{"norm_position": "pre", "lr": 0.0036, "grad_clip": 5.0}
Rows from block 2 of a small image flow-matching model, named by matrix and row number. Rows with one number belong to one neuron. Each number is 128 + 24 x the weight over its row's rms, rounded and kept within 0 to 255. All counts start at 0. Numbers have three digits each.
After each neuron's rows are labels from the 100 images, of 14848 (inputs lightly noised), where the neuron reaches its highest value: "responds to" is what is common among them. Only what is clearly more common there than usual is listed. The data: photos of plants, animals and fungi (iNaturalist).
# fc1: MLP up (model.blocks.2.mlp.fc1.weight, 1280x320), inputs 160-319
# fc2: MLP down (model.blocks.2.mlp.fc2.weight, 320x1280, transposed), outputs 160-319

fc1.317:117165153161103119079101123104143137141137110133126083113159129088146150172111126153159149113117176092146168143104159129124123110144121133089116126132140117128125142110145114164135124107106148157117110163116104144126144116114119172105168133162130136087125116130076116069136130112126150125146140153099140121103138080170125154121137128080160129154129160113100144122112084137134122142138139142155134155109161098135100097120139117124092134140136087093141152104128102112171160131115118
fc2.317:127077144132146157140118101150122137157152115151116093110101100153136131138150130122112158169135122139111140086119112156160119139138178138122137091136134152145158100114104130092137128186135141092168120133136130108160150112171133076149096069111120118121134127120097126148109146128139105107097119113126117157171108153123105092137186119146096150095136139098119107134116161151114094122107124131151131084110110113156119142136086138150106150109155147180139100156099140151125116116120146
responds to: order Charadriiformes

fc1.738:100111130108159088068135118095154090104112100140141138094148122130144110148166133126104165140116112130152064112155141111112156150112142155138149134108098111101124122147135137080139140139134111150129112129162159098150116129119085153169125137079126120141079130148185130129129131109102135112134124109133157122142150120170119120117084132136141152103137129099133130115092116166130105124117145130152123114118109110131101134075106107127137130119140088116117110117182140087120166112097141
fc2.738:140139157102094153129065134142122141173125152154098120126112126117139134122100110093112173136104144084116146138142106131157158144105142157077075173164139115117118102069142123115142116100113110149148161150128150139103112096120175105132153139154137137099165133109124128087124123101138102112119161115114076088154155128107194111118183159110122127134175139120096098149120137106104133108128122131142144116179100120135059129174117123136151134163129124132182129054148125115156141109119126
responds to: order Lepidoptera

fc1.288:122134117095064135113144106148178106156127104086145129101107137150119137134157127091134127117113122116128131140232126120135142138139154173130111095186154113151165125112137117147107089106151117135111097127108129126143096095067163145142130114126082129108163109090115182094136151127124144154112119156108136096097110121155144147110131129147154148134122122063114122154131096109079117159175141140102129153157136145088119128127167096096173080102127169150138131099155108165136112146141141
fc2.288:121149153144098082127100157142092100147095169069126113107112130101145133093117110104088113118112069127135127145137116114147101104113124131118120129095124148147111140156138150116115162114114123099176140090151131126102124086122142105094100129143152144117132148130181111170150119138129130097130130158132172118141150114102128096131115154132104116127109119151188114106099106104143130121120134130091131093147124096099094124167137153163120140151128127104099141156121127086056112125110113
responds to: order Charadriiformes

fc1.631:142114127106157114101154119121126149142144106136123080170128149102136174130103124106117153124122122085109160179136152138078126138134118125178135156163085090131172132121109142119093146101136077156102122142113113140143134152145129133135183111149117093105131089114124148144124146156105159096092130127160095166169116108149164129124145129082153089091138134112107141137152117121141113103113105087119133118158108112118099155105084126105147129154102066148148143116135115131138115090129143
fc2.631:099143157142132147142147086106131139125126160146138174142102136129152120148131192178164133116130143165172153120123112104169145141140116119162100181118152141170140182153164110115159132172157163154168147113133139177069135112123156132105124156094104165142139154151126080142159114155124089166170136134121112093086116102079078148128098132151107160143152156102138134108108175133096151126125138151144122133126188146133104147139146126129111125128159149102125136136082126151127136144089111
responds to: order Charadriiformes

fc1.84:200145167131138122089125166164145144103102097136161085092111111197164149128101123129115125123112129113148152092131135152141115153112143119153146150172126146113094100167105122170132156132131107152124108133105112164132116126125113119113131108139126117099108104112067114123135127148157114131143088120149096078129120141091098117151141128177179111103118141096180102140137127118168123125149142132119122141186128073170118138132106137140129163131119146135136107122108090128103109131136100
fc2.84:076118098138135168166119101152110147138146120144119134151101131080087138138102143136167128127110164160140108143147156081111126134113115167130097132124140124125128122087107152102138111140094160040152140125153127102136126137117102156172119116091118120151136141129118156153129153151134120108106164148147147167102118113125142165163107149096096149155118113147105194115094164150103179134093098160108116123079117148130122107152137126123114116152106111094151144147139134100139174114093116
responds to: order Lepidoptera

fc1.23:133135122127115148096111124105104092139110068147065105141114119132113136122098136111093186112149127132150149128162110148074088121149168147148122124171138148119147102137165172127109136148141095141113120140105131185131147124103094141117151169127111101074137119144125101118156104139128160113108099120136132134151141131158154144179133101133123107148154120116099170138112131128106119150110152133159169139170165110162095126147136129070122140126135062169109164085160108128117091069127116
fc2.23:101135192160140130116117098104156111126127132125130123103115140113110110127126123116106094079167112108169071112141125132188124134109105126103166162156129126143119131128126143113134136142123171138175176114126152111076155138139137119149102104107101169124133087133113166131123155092146115091131135157115131123106128130064106132122114165121141120133165118111183129138118166167109151158139106085144128102132175138119115133132127145136143074122160165088099163160112128115112124152151119
responds to: order Charadriiformes

fc1.316:129141104107146115140092089164126143148139121162139147091146114135200122140096121154122118140152130168135113090132170123178096100113108121182131145169112164086124134155116101110121099115114113178135086128136151075123121102146154140123166154118159182107059127162093144137131128106133170101111115136102133105119167125187116135106100165129122086094110152107153108102135115125146135141114116137101110116119108139117099143138096114094111123131127125169117119138145141086148151164115096
fc2.316:096121090141108162121152148150151111119146165138132136164131145109150100160130145104155134145106160134117158129195130140122132138156134110120135110065156133087122086121133161091124076132070142062140082170130117167121169125126119118189102182137116131125154139096143131135109141155160095126125140118109105144151105117104160110132103104072154157150104086146102159090125095115098100131158113142160109115125134121146134133118109125135143122169114122155146115063106104103127110115121139
responds to: order Lepidoptera

fc1.124:148094110134123129165112119092130138117083071160190125135122133152104131114067121115110132109115157128152122141132106136123123126103168096167120111174099143158127157100103143143140102125137172136072130149108115121075115077141110156143138090194112117141084119107143101112133138130107140156103126135147117142108105131125111116141089141136110146117103130155154126123095126150106124123144138107133131171118134136126086133137160138107186140113158110141120156132154145152117102071156074
fc2.124:152178127135107125122073136145170149096181193106091138141180143100157102113159097142133102134118117155106159116145149099091132119147158109090165113133138104119085114149166127112083155138121090154170146161166098096145132144108113134147129151121149115154102135121142117146099132152132094149126112112122123113155125106121171125110137114104154125143197119144104119152135107195135163127128116138130115096082124110119185118119128119143115120117138153100145119141156132147187144178133156
responds to: order Lepidoptera