config = dict(
    image_size=32,
    horizontal_flip=True,
    objective='flow_matching',
    norm='rmsnorm',
    head_dim=64,
    expert_mlp_ratio=2,
    width=320,
    learning_rate=0.0036,
    nesterov=False,
    adamw_lr_other_params=0.0025,
    max_grad_norm=5.0,
    ema_decay=0.999,
    max_steps=13300,
    decay_fraction=0.2,
    weight_decay=0.1,
)
Rows from block 2 of a small image flow-matching model, named by matrix and row number. Rows with one number belong to one neuron. Each number is 500 + 40 x the weight over its row's rms, rounded and kept within 0 to 999. All counts start at 0. Numbers have three digits each.
After each neuron's rows are labels from the 100 images, of 14848 (inputs lightly noised), where the neuron reaches its highest value: "top examples" is what is common among them; "patch colour" is the nearest of a few named colours to the mean colour under the peak. Only what is clearly more common there than usual is listed. The data: photos of plants, animals and fungi (iNaturalist).
# fc1: MLP up (model.blocks.2.mlp.fc1.weight, 1280x320), inputs 0-159
# fc2: MLP down (model.blocks.2.mlp.fc2.weight, 320x1280, transposed), outputs 0-159

fc1.34:480550611557515514491530490550549480445556567513504544470465480455550523540469434461533504503447486485465464473538526496373503533497512512437538495509539435504549582462455514489552490522533512587410459587500499528519515507469518541498485562495543491491453531527549508434497523460517496543517577387523452491443475458463545477526512510526520555487453518542454596541450511503486446482463458437461453523479471500547482438547524543444478478489539468525526555452478489538497500446538507
fc2.34:471457495502459477438511522425537420451482520507519503598518557505409473481492474496505496472532513524493576546485455466519503445557515436534461500510535558504471447516548431454543439492522525516532491444463471452446509484461503460514470418468440446478521535496498509541557486560515596440538429551502587459529511526528428497500507532506506503444531462550512449515481498466520509480502508498538593469432502447471525541423489491474447468540429561533541447534517537417509445478508516
top examples: class Aves
patch colour: grey

fc1.428:513496557510542552486387443507441529515409552516468461564559558498480474551514467521568503473497553484488553446580411495440399514422471464496527489536446477509473561550472511523581521419483540501618554468536543540528529482463526480517559563489556465425452501479515425506498475456479532526478499500546447492473551496539518517504434458442429538523490446500444495482479481488450489519451492539509531450507520513434515494522574497460496522515510489462507564490516513520518488493510464
fc2.428:506535535476558461535546510581504568558536527447532508509509500429494514541435522434461518502510503527564509442492556474558454492454564507554464568431508543514513593483648513450438487598453473508444494521433482570486491412420507537506484424483499526489478515508485466528544447427478421494549492469465521477503460497459493473488538510545516464472499585424511550508503475512522419509492498470497517537492513492523500498463482504559453469453554586436441522540595579519544490477474538
top examples: order Charadriiformes; order Anseriformes; family: Anatidae
patch colour: pink

fc1.237:509422481423507424463445517478578497520494495515532459528426494492553498417462486535498520469495481447468470504576459473414540529449549520545479558500530491555470513417571521510497521523466495515500478479522525516440467449549502452507465480514511489408504497487458530519478485528515580577636537413409484520461533502475518476508467479475520516545496471468479491486456564500470517528487501490562471487444534580520554506448534481462433586438505508517572490477457511497473549627417541
fc2.237:493471513482522506548508561517507498419535463469527536536545524514465478531487557475472477554464541476515536476384454490550470533489558478516528476584542461423458509516451482474537514487547563513537489537413505469474558507490496488562491473499487540529523528477502548462534471545459441472449535494451528519531516478532613540446531591467499556435505492478454432554502466551431522505450495551550590581538489463495485577445537468527551473493535474502507493514573492558576486469464468
top examples: class Aves
patch colour: grey

fc1.380:527530541523461473522516488485396454484535533433508550503453513497537536507529457488536531414490493520565548420500594500478482483430435478471502506504457456522498413513471517557533497496490495514451423481537570512535600479399558503532534471572511489502464514498509454582488585477490565502563627501494458509564481494477478489492564527565514518517520473490475420422532502462489473483509493439460466499477528464517547539470452534504411561521501575514456556455498546554522446490485528
fc2.380:502424474547483487509543545537487448473476471527424516502568495483555518543506514534486507465439484475476447477457477551485473453564462472517451567474486575554528478455519556416483517515573485443531525516502447425412495440458496490421485535494546471525577525498403515495482502451485548475483427545538473477472454526492580538447460484485529487451507549493498582537421498523479492501531462511544486474522533552521550491500513497473457454487504475492500492505489491452552517453500499
top examples: phylum Arthropoda; class Insecta
patch colour: green

fc1.172:471471565537529505535538535476539449547477458476503525461557566466479553524438502433461506473506447486558494470507500484574521494508460448545530534477503507559508484435446529442543478513471531565493515535533461485485514551462507535471526493495561451512464426497456453478458463576445484475513506512501490499494494441504428628478384512552455505494508473398475497582525510472421564449527521530517516497460458496522487484530508577530558469487580485511499442523504534525441533501552439
fc2.172:560543466526503537473482536546507534527491544573503397562479462509491501466554489494527514518469528550482498492472476528564522498482475570512475553503571543484562531502565496469498586509497491532512512497493539602471517481524521576507545470552528511505516540562589488516605492485581499536467529506550443542505536451485564444496569501498567536516566552544501512523485500551511488557446468483505501470602523496557516504561589518610518520482485517535499491520532494521485520457481482
top examples: order Passeriformes
patch colour: white

fc1.67:529461492541508522581511600434503510508477500530501523437494542516517430472455489467549453564520546500418479522482463509494486521546442548495500556535458534493487558408524455567428493469524496567557509496517443479464454411575545571539557404457497468507549515550476477599570456546495465512482521480458491469523487412534471557540574445512499484512481446499440452434482526575521514560477522500503558494520474549398466502508536529478465591572530460471472549502507430483488512537545487
fc2.67:481529573430485488561495439488431494443443510485539416528539507517476523533500495506497465456527499438525526507523465454483560497486455455557517475492502495494431445536497500469489478449487493424473418506440563470435577553455511467530481512540523552489499437478392556410399505484515496533520495524486476468508419452490555562464486567411565510498529547523482453493440478476434457507552541493509496501497519499591446513518505382501484507486537520527528437517509522470451479537469474
top examples: phylum Arthropoda; class Insecta
patch colour: brown

fc1.23:471533493455531500545519533525453463498493490511517505492529514555489548481516484516496486478516504468511477569481543503483509553512446457548497550514549506430430543427490476446461497502498482465464486492503492460513524551577456407441499518580534533541530443525522493449544485490438503530442555433572458490578429474482434500583516540513506460497557498507511415439558531493457501539525506460450540470520543548526523579555513436476453484506469508540585515473442472466483512500527495
fc2.23:496519413459468509539483537455594442474536486476543543479501536492457536453504555481472527553467465503544544516354600482505502507574528502456500496501526554457516511525431513516488450579508457447498513520484580491557464486540494553544542466494475445513516529525491525423544523505448430468446553553432553501432457540440497497477499509511505471476447504496513523504521523525481471531551533474490414518556413433502451457491510522529512470479530545512436508485560523502455529519517560
top examples: order Charadriiformes
patch colour: brown

fc1.184:602439526466507495414509499550524584507410542516474505515495507562488492496490487531533513550549532511512454501574494540576516514511587497572529507403512501456519405573497511460480466534504532489543492476519508525476476526517482403542507461548533505523522436511532551491404508498500469465463435430500563488504497500542493536456517498491465487476499521482446446502504474446440495491492514543598488466475528512477516501499552536493566527488511503549542438446450389501547442489533493
fc2.184:525470577494533479526486496494465509483442514504452512520461450499470558534536537545549425535516514511528498504465538541579561447502536581539493539489471515520556485489471543479477468577523482495645504494443519461468562459510499522602556512513461492414439523508525491476507464555534467490449508461573545501536519516421481531462519506562477487510466463492537512501430529454481472521479516471500489478459486515467516445529487439490509507548520469538528492523542518496487608533469614
top examples: phylum Chordata; class Aves
patch colour: pink

fc1.196:554474541547484517554621502546438514464488529483462465514501500499486524557499599498517489496507554513517494518454475526498544399509478487503534453442554553496521524426508502545480526513522420500454466531527465504472517488484538474524455566516454500539521499465466564492498549472461449501613496458464496463485538444516434570530485482536461452475549503478616482508534536484540527495566469470524500532493458438451525508543499455477478495508477524497446486487425473511525515513475572
fc2.196:562465435467530466488459428520531549469460506520498446511409470506493467426493491470494551573539480461557474522519407502480515498503532495468526477544496458482446452464431452509510492557528527505496481498473511509514491510499577484453436482498462484494492541529453491526457511510504517464479521565539454494513471539502513599515505501457484591540498507532345489419538481540482515492473451572537503496509479496557450499519487494553481511447381515485542504512444532484461470510470523
top examples: order Passeriformes
patch colour: pink

fc1.741:465461489558495504537567561516494496439414526530429476428578507552452499449553449554525538532512512552439520450445576466528473483472512466526475475482509452505454492505587471536518502531489495561507475550517440498426457495545484482498528482463482521491511497489492535472465555552457506533520525487424494503454594477445478513558490486432497489565486564508563488558480499544570412488502517436532546530540515516443542496448517432472438526451528517535478465528473435500462450413471541
fc2.741:556530527515460514522534489502529565476528581498528515503464537607529529524507564421494529526534468496509504471422509500532475557506481564496525465535477488554469531528465479524573521517509517444513502534513512506520538427485471473464423510427519541482462515508543600476534563560506508470466572438500503466529564530534570506550551527459510597429496510519502426508497515518514549569500503515525558528507465544574442441443501523538525467529461478488523582499499465499491434472467504
top examples: class Aves; order Passeriformes
patch colour: grey

fc1.45:475475480491565506536449561425529545511512505552466498553506535424465459532500544488495534501521502497502472484465469536495484574476400463494502501479480497460504519484514461537530505490421527510545458448446469484529491560446489540515488442510455548437507551513510458572501564526517473549472504584451446498461501533442543517504539519526464473478535435442479500483464565498513415510461515581507484567514494473470497461465573521532452445519443525449524535468494467504537485483485613
fc2.45:592493558436489476474556486571486532427506578476449493528542472577509560477509491481551446520547493441524574496452566468512464446524558456523479509452545489550471478495490519418552467497580553495518515542570537510471496514569467429459483535511580443588471455527505503443497497534504521512526500475540510547562495454520486508495475475521539538516571527601510560491517437489518565542535514505516521417526440539523555550465464529494541529466518454532509463504484570512507472528538429
top examples: phylum Arthropoda; class Insecta; order Hymenoptera
patch colour: brown

fc1.525:504477551563492515458479425532526489463506485441523578502463551498488475561425488439557533509455520469532401455465544472406553481538444529506459476552507505482512563528463511534499457518526504548541543512529521543529403506533559462485452470530484570488496456407498468549571457507438495504466500514501478509557493507551518522467488402555557461542444487492530499496541420537573517571482479537561537515434530478512533486461478513498471531516546456518492421539556478494506534538489525
fc2.525:495442490436467499498458489537500483535593559484495543488503522424564511592554483490484459496521505444546487528525417464512416572569540434501489578555473448562469491470470482411487495436480545521506500434437521520546498534540548435479465569447531481491411554535514468480506529531442501534552528467492506502460467505524484562506511544442495487486474462525498479546523492506446485555509507552439530481477497571552477589433500517518503472489507484418562544563508561454536572549492494
top examples: phylum Arthropoda; class Insecta
patch colour: brown

fc1.754:515512531493500402543553438455512478530489461461475526447531551461506546430552468452578493416536478466488554518480503472396493495574515533563438510517520488519491557482453539528522490456564428505423531536462517460528567493509483499473476475510476402538469497533495468527516462469457439429462517443520500455497430450585457439427521441567510541536446544492539451484472501484543545477471558481569377464534467498514521460571526477527461512481504522541580496460505489482570577480465542
fc2.754:459483495518589502481465515475503574464564550497550527516491506524443451490465455446457512482522538489517508510459536466549493501536541498468473426541508568483481469528567500532485523625485538530610421494511554494428526488522552469546497463492456493518566507478510511593520490500562597473520454620508496487483537575475497561496530490520496518535541502526472515477477520522524474468571406492472505475453555512524490526406499588513497496520505448443535505522542494481443443459520485
top examples: phylum Chordata; class Aves
patch colour: grey

fc1.330:513395552514456444447470467479510512523483517480492514542540582500489472498447490491555502429494524473513521450593476496547488517477556495503510483520542516545543537553508536495512451375482485528511573503523579465530470510474486475518581512509430510514482497557472413498492493488477477495503486545464486553534479455498509515470387446499482524473501433517468609532422534590479559516553499535486527445455493528486484540480530562502527493530551465514553441482491484474563532455507450
fc2.330:587499520518504555494539489561473520490507550487538493537481445512524592523548512456467556500513522559476574464481494473523445552451420487513484541479497454508502556497600453468556601585523564527486555497465449538478555497476516559542450544483567527483504498575494533548597555493518502499501542460496455523525559473498543500532510493489552524499566544497601523486528510500447470476449465532449488482567522445554518496494558508537504481469474552462439512530481508471524555487511498
top examples: phylum Chordata; class Aves
patch colour: pink

fc1.212:481511425427518483424483461518450520418536514570507478504542471487538498466459474508468458406491552500462511483546500507434499512555484504571554556489625500526539500489476479519450476446545490493544567449484505505461478523538474494562526537496456518568545509483405501499504497526456403515512500563437487488541545458521485533467430477521416511525457452617506554533490569572475518519498494467467530486459561496484502475487494441489535485577534490520586461472463474529577572479484433
fc2.212:470422427516432456539512460557548488530486427552484498510516505492497455467452493591542559542523525494486519458492549522499480534484488519476510571500501503488543463494503548483408580548458521506564437498520456475507535491539446559450508508459473486524510427495527507500478531479573541522539479434527480558481464492483503496441523556429594577490522540500479519482480531470460462486545513487491488501563451473503467508542424547450456522535497500502513481528562507478527439458521520
top examples: phylum Arthropoda; class Insecta; order Lepidoptera
patch colour: pink

fc1.503:479449518543555554510574410451515510495503445494529515501512533398500549518457499448505508525480554492522516401458533506558553446506462465376473476583493464525493523414473557530542501486547496496494489507510510487475522512476491532459458497541637441428466469545510463498509429516497584491444554484549521487405462452440472548563501466486454472527467534505491514492530525474428463530469501500490453535493517526520476534487505466514513479506524548556522632487503394524537523483562461
fc2.503:575487503447496454448469499485518455443442450455496513495440488475527455465491544525547449458472459523475516529604458448485422480439516487592496505511472485482464505530482485462544441517481518453505508463548545569568483451461531495448476485486488482576495498578419474477520509467448459491521426566472475477509473499421499566461601577541536521449508486491439518503449530545477515559591466525461462522518489494558508501485510487527516505573504424535398540529474530531500580470505443
top examples: class Aves; order Accipitriformes
patch colour: grey