config.toml
dataset = "photos of plants, animals and fungi (iNaturalist)"
horizontal_flip = true
norm_position = "pre"
inner_norm = true
layers = 8
width = 320
nesterov = false
orthogonalizer = "newton_schulz_5"
gradient_centralization = true
ema_decay = 0.999
weight_decay = 0.1
Rows from block 5 of a small image flow-matching model, named by matrix and row number. Rows with one number within an expert belong to one neuron, the router's apart. Each number is 200 + 20 x the weight over its row's rms, rounded and kept within 0 to 999. All counts start at 0. After the name is the row's rms in percent of the matrix's.
Before each expert's rows are labels from the 100 images, of 14848 (inputs lightly noised), where the router gives the expert most weight on average: "top examples" is what is common among them. Only what is clearly more common there than usual is listed. The data: photos of plants, animals and fungi (iNaturalist). In brackets: how many of the 100.
# router: router (model.blocks.5.mlp.router.weight, 4x320, trained with AdamW), inputs 0-159
# up: expert up (model.blocks.5.mlp.up, 4x640x320), inputs 0-159
# down: expert down (model.blocks.5.mlp.down, 4x320x640, transposed), outputs 0-159

# expert 0
top examples: class: Aves (99); order Accipitriformes (47); family: Accipitridae (43)
router.0,121,244,185,208,223,217,177,217,178,203,213,227,215,230,181,172,215,194,184,210,215,196,185,210,223,191,242,236,208,180,239,190,196,206,228,224,204,134,236,200,184,196,217,223,191,218,214,177,179,176,221,183,197,188,200,202,189,219,229,190,233,148,206,190,211,182,234,189,197,194,189,180,240,210,200,204,190,210,183,223,204,219,193,140,217,224,191,181,207,198,212,192,208,238,203,204,167,197,211,204,190,217,219,206,185,184,197,173,206,236,195,201,200,194,166,190,201,196,165,189,209,231,211,190,193,204,232,184,231,209,157,212,203,222,164,216,227,196,215,210,190,181,194,208,191,203,218,194,169,205,196,198,198,228,201,202,208,220,198,178,202
up.12,097,228,218,190,214,201,187,179,190,196,208,202,186,177,177,189,224,209,167,203,186,235,238,225,186,218,166,236,190,202,187,200,222,188,224,230,203,218,205,174,181,226,192,220,167,211,180,180,215,190,199,198,226,174,210,188,180,171,189,218,200,162,182,201,219,205,190,208,222,182,216,204,226,218,210,202,185,193,202,221,201,221,230,189,193,240,198,201,226,224,239,210,197,253,206,155,183,195,243,166,190,210,212,222,171,199,209,212,187,207,201,186,240,198,216,196,192,183,203,199,208,176,190,192,204,162,227,243,227,192,209,209,187,162,187,212,216,230,182,197,209,182,195,192,191,213,242,206,168,195,183,202,173,215,226,197,180,177,170,199,193
down.12,098,170,196,195,184,198,186,222,213,212,194,201,198,206,216,232,172,174,222,187,207,215,184,223,185,194,234,162,196,203,244,214,212,169,205,180,206,185,192,213,222,199,175,207,226,186,197,206,159,209,215,203,204,234,188,202,248,217,195,212,192,222,208,192,210,215,195,230,183,171,175,197,183,187,223,191,194,222,197,208,210,164,199,203,232,186,184,186,177,198,185,205,196,170,188,203,244,211,163,227,210,229,181,205,224,232,186,213,240,183,182,166,188,207,209,195,211,183,203,192,207,249,208,228,199,214,194,184,188,186,208,167,168,234,197,213,190,186,203,200,209,229,221,177,215,222,183,174,227,239,242,227,183,221,170,208,247,194,201,175,206
up.13,096,185,189,159,248,206,187,202,185,223,213,217,222,188,180,183,160,181,212,178,216,184,224,178,199,220,202,193,184,150,214,187,187,184,185,200,185,177,227,187,187,219,216,202,190,224,171,187,221,155,189,215,202,173,211,199,234,233,198,217,174,197,210,189,230,203,247,213,175,173,230,177,224,212,216,197,207,224,193,148,193,220,229,160,177,173,206,175,187,227,203,177,206,241,200,179,203,226,219,208,221,213,219,187,202,184,185,207,195,216,188,200,224,199,226,226,195,233,187,169,199,185,175,197,211,190,216,188,218,238,218,198,193,196,200,207,239,222,160,201,196,194,193,236,196,179,223,198,213,207,201,205,184,210,213,205,213,203,195,175,190
down.13,090,206,168,214,164,205,228,235,218,201,185,175,177,206,221,185,202,207,171,209,202,203,175,200,226,183,204,215,202,207,221,219,231,199,224,183,242,195,184,202,198,166,201,170,233,204,226,201,201,239,148,186,181,230,195,194,176,233,220,183,225,213,207,215,184,226,204,195,218,191,195,189,190,194,188,210,204,207,211,262,213,198,187,211,229,205,174,214,204,195,178,227,205,178,178,246,203,165,180,206,188,204,177,227,180,195,188,181,208,200,206,199,185,203,191,159,204,182,186,217,219,207,206,193,204,202,179,193,223,183,196,216,231,199,190,211,184,178,246,198,223,224,203,182,198,236,206,192,183,206,238,169,199,211,193,205,205,176,214,197,191

# expert 1
top examples: class Aves (87); order Passeriformes (61)
router.1,096,186,227,192,153,179,192,208,220,196,199,203,204,176,205,224,186,205,191,183,196,210,207,189,209,168,212,187,186,196,189,199,195,215,188,160,199,230,205,207,226,187,182,184,201,178,171,211,197,196,175,208,201,187,193,161,206,202,186,168,177,197,200,246,157,210,202,198,180,193,202,230,189,206,213,189,237,232,209,156,176,183,228,204,192,188,197,177,188,205,208,206,186,174,185,201,231,219,191,160,186,186,206,204,208,197,214,219,201,215,205,218,181,225,218,158,233,188,257,214,209,182,210,231,243,201,202,211,187,219,224,160,210,184,223,156,193,191,225,203,209,214,182,178,184,197,190,182,206,175,197,233,236,180,195,200,190,210,215,233,201
up.12,102,204,166,171,204,193,216,196,174,164,214,203,198,217,203,204,201,185,153,164,216,205,205,192,245,245,202,158,238,230,246,188,228,194,164,209,212,176,169,237,214,226,214,186,206,181,164,188,171,193,210,208,215,221,163,231,192,180,216,204,173,200,201,187,195,193,183,196,203,236,232,202,212,168,210,211,190,206,186,170,182,190,207,228,195,211,211,208,208,218,216,189,193,194,159,206,236,214,184,207,208,192,233,165,197,187,224,189,218,219,188,212,197,198,181,217,166,165,185,202,190,206,175,188,191,193,173,230,202,212,211,167,193,188,218,175,191,191,163,189,200,215,230,188,199,179,186,220,209,205,150,192,248,221,242,207,213,202,211,201,187
down.12,133,167,190,181,230,208,216,187,206,233,164,205,172,197,210,188,180,222,204,220,184,173,202,184,181,219,198,213,157,189,165,230,168,209,227,204,176,224,224,194,202,194,161,208,196,190,214,213,225,215,177,168,159,213,235,222,167,248,159,188,229,209,226,220,225,194,204,180,196,170,178,206,186,197,174,181,213,179,190,195,231,188,247,159,203,225,205,175,184,173,184,181,234,227,220,223,168,186,221,197,153,201,201,197,175,207,177,221,203,221,208,179,226,205,206,236,192,205,231,207,213,213,197,221,215,208,201,192,208,202,181,235,208,216,177,194,225,209,204,190,211,184,192,175,211,216,229,190,207,195,258,214,188,202,197,198,238,239,212,184,184
up.13,099,156,211,243,207,196,162,199,204,176,212,195,172,213,167,208,212,199,223,173,202,237,203,172,189,180,206,207,202,229,183,224,188,155,170,172,175,186,186,218,200,234,216,188,209,197,212,178,217,206,260,202,195,216,184,223,224,203,174,170,201,235,191,200,218,220,169,213,191,219,203,216,197,191,214,207,176,209,169,175,195,183,186,178,175,204,177,206,180,196,190,220,192,205,178,195,206,204,220,167,212,167,202,206,196,171,231,247,191,184,184,178,203,201,213,216,237,252,200,213,221,215,194,170,197,224,219,207,210,198,191,196,203,226,201,198,176,161,199,202,187,233,174,167,234,192,232,206,208,163,231,168,191,162,177,166,208,178,201,170,180
down.13,086,247,233,185,215,234,204,202,213,212,220,247,174,195,205,149,153,223,212,200,176,185,200,213,198,227,212,209,207,181,199,163,222,223,204,211,192,174,205,179,212,221,169,183,231,211,193,202,180,215,177,233,190,207,212,180,194,199,194,183,200,164,173,223,196,214,202,194,212,206,225,221,208,172,198,227,188,228,178,219,202,148,212,233,222,199,188,201,202,199,181,212,170,196,228,179,212,222,199,201,183,195,194,213,186,244,190,224,220,197,202,197,219,255,206,205,190,222,197,221,216,191,229,181,215,174,196,196,204,203,239,179,224,179,221,165,185,183,192,184,162,199,200,166,185,193,213,180,203,184,210,192,149,226,204,211,203,222,228,204,223

# expert 2
top examples: phylum Arthropoda (67); class Insecta (66); order Lepidoptera (33)
router.2,086,203,224,193,160,181,197,219,199,196,183,193,197,179,193,208,200,184,205,185,208,198,219,194,229,157,217,205,185,172,190,218,174,212,187,176,186,224,220,214,204,179,179,175,224,189,180,222,203,191,182,205,208,189,185,168,222,198,180,159,194,203,199,244,167,210,225,203,183,202,188,221,189,201,221,206,238,247,190,165,186,184,215,207,199,195,197,179,173,221,210,179,167,171,216,202,216,201,198,153,205,182,204,186,195,186,220,204,216,197,195,230,192,224,211,166,229,187,242,201,219,188,218,226,236,201,208,212,208,211,203,181,216,191,219,170,203,182,205,212,197,206,187,186,167,201,191,181,198,165,211,217,215,174,207,202,198,211,224,233,184
up.12,090,198,189,212,200,192,174,202,199,183,194,203,194,200,200,217,207,158,199,190,187,178,182,201,226,228,212,218,145,181,191,195,193,217,202,219,208,179,201,190,147,222,191,196,209,169,192,190,189,203,230,182,201,213,190,182,233,213,173,162,184,189,165,231,212,201,201,185,200,232,195,219,219,222,251,189,227,237,220,169,187,184,212,219,209,199,187,212,178,137,186,215,194,188,176,208,210,249,184,232,190,240,202,195,179,227,237,197,151,192,198,191,192,212,192,183,197,187,207,192,194,201,211,214,261,211,219,220,197,196,147,208,195,195,192,217,199,223,215,168,174,172,196,216,183,198,244,163,166,185,180,239,210,189,218,189,214,187,226,243,197
down.12,096,210,226,154,197,173,219,209,201,192,198,187,221,196,201,159,162,201,194,208,188,237,196,221,188,188,179,196,236,215,212,171,183,206,217,184,207,224,196,200,232,181,200,169,200,201,211,197,215,195,178,180,199,211,194,201,169,190,204,228,176,234,230,170,195,228,202,183,200,158,219,179,201,213,152,221,164,155,191,233,211,211,152,180,201,216,214,194,204,232,233,226,242,212,213,214,209,199,214,194,192,187,191,188,201,165,188,178,196,176,223,209,200,181,221,218,224,208,213,192,189,228,211,196,191,192,185,193,219,193,240,187,219,182,198,204,200,193,218,235,238,242,182,185,189,221,158,220,206,216,208,187,205,222,196,236,163,217,190,210,184
up.13,099,200,185,221,185,218,159,194,218,206,236,218,157,205,186,155,172,189,200,185,166,190,208,199,213,225,183,200,176,212,199,203,205,195,225,155,180,174,212,186,184,210,205,164,223,196,205,187,195,212,175,210,165,206,151,177,193,171,223,168,206,208,208,240,194,185,205,230,207,215,194,178,194,227,173,222,213,218,243,210,192,209,200,181,193,201,228,205,202,192,207,186,187,205,200,207,188,197,217,248,226,179,193,182,194,206,183,209,183,235,185,190,207,191,238,152,202,213,193,229,197,204,189,216,233,201,193,196,199,206,204,214,214,213,192,176,225,158,207,174,196,192,192,212,221,162,248,201,209,197,225,160,197,174,201,205,227,193,219,206,190
down.13,091,189,204,200,243,211,181,207,169,218,180,184,232,220,181,216,208,239,190,203,231,211,215,166,193,184,202,188,205,203,206,192,237,203,201,197,209,202,176,201,220,173,177,214,239,199,183,211,204,184,213,231,233,205,253,215,195,202,198,174,181,187,181,176,183,246,225,199,208,209,210,205,200,193,188,195,203,176,233,179,227,183,202,202,191,213,181,178,204,214,195,243,193,190,208,200,215,223,203,156,203,198,198,214,179,182,209,181,216,191,182,184,221,220,179,258,194,212,212,195,174,187,212,210,194,187,179,187,178,219,206,201,215,168,190,224,164,197,205,186,184,216,217,212,180,208,205,210,210,205,207,191,185,184,221,228,177,265,190,201,193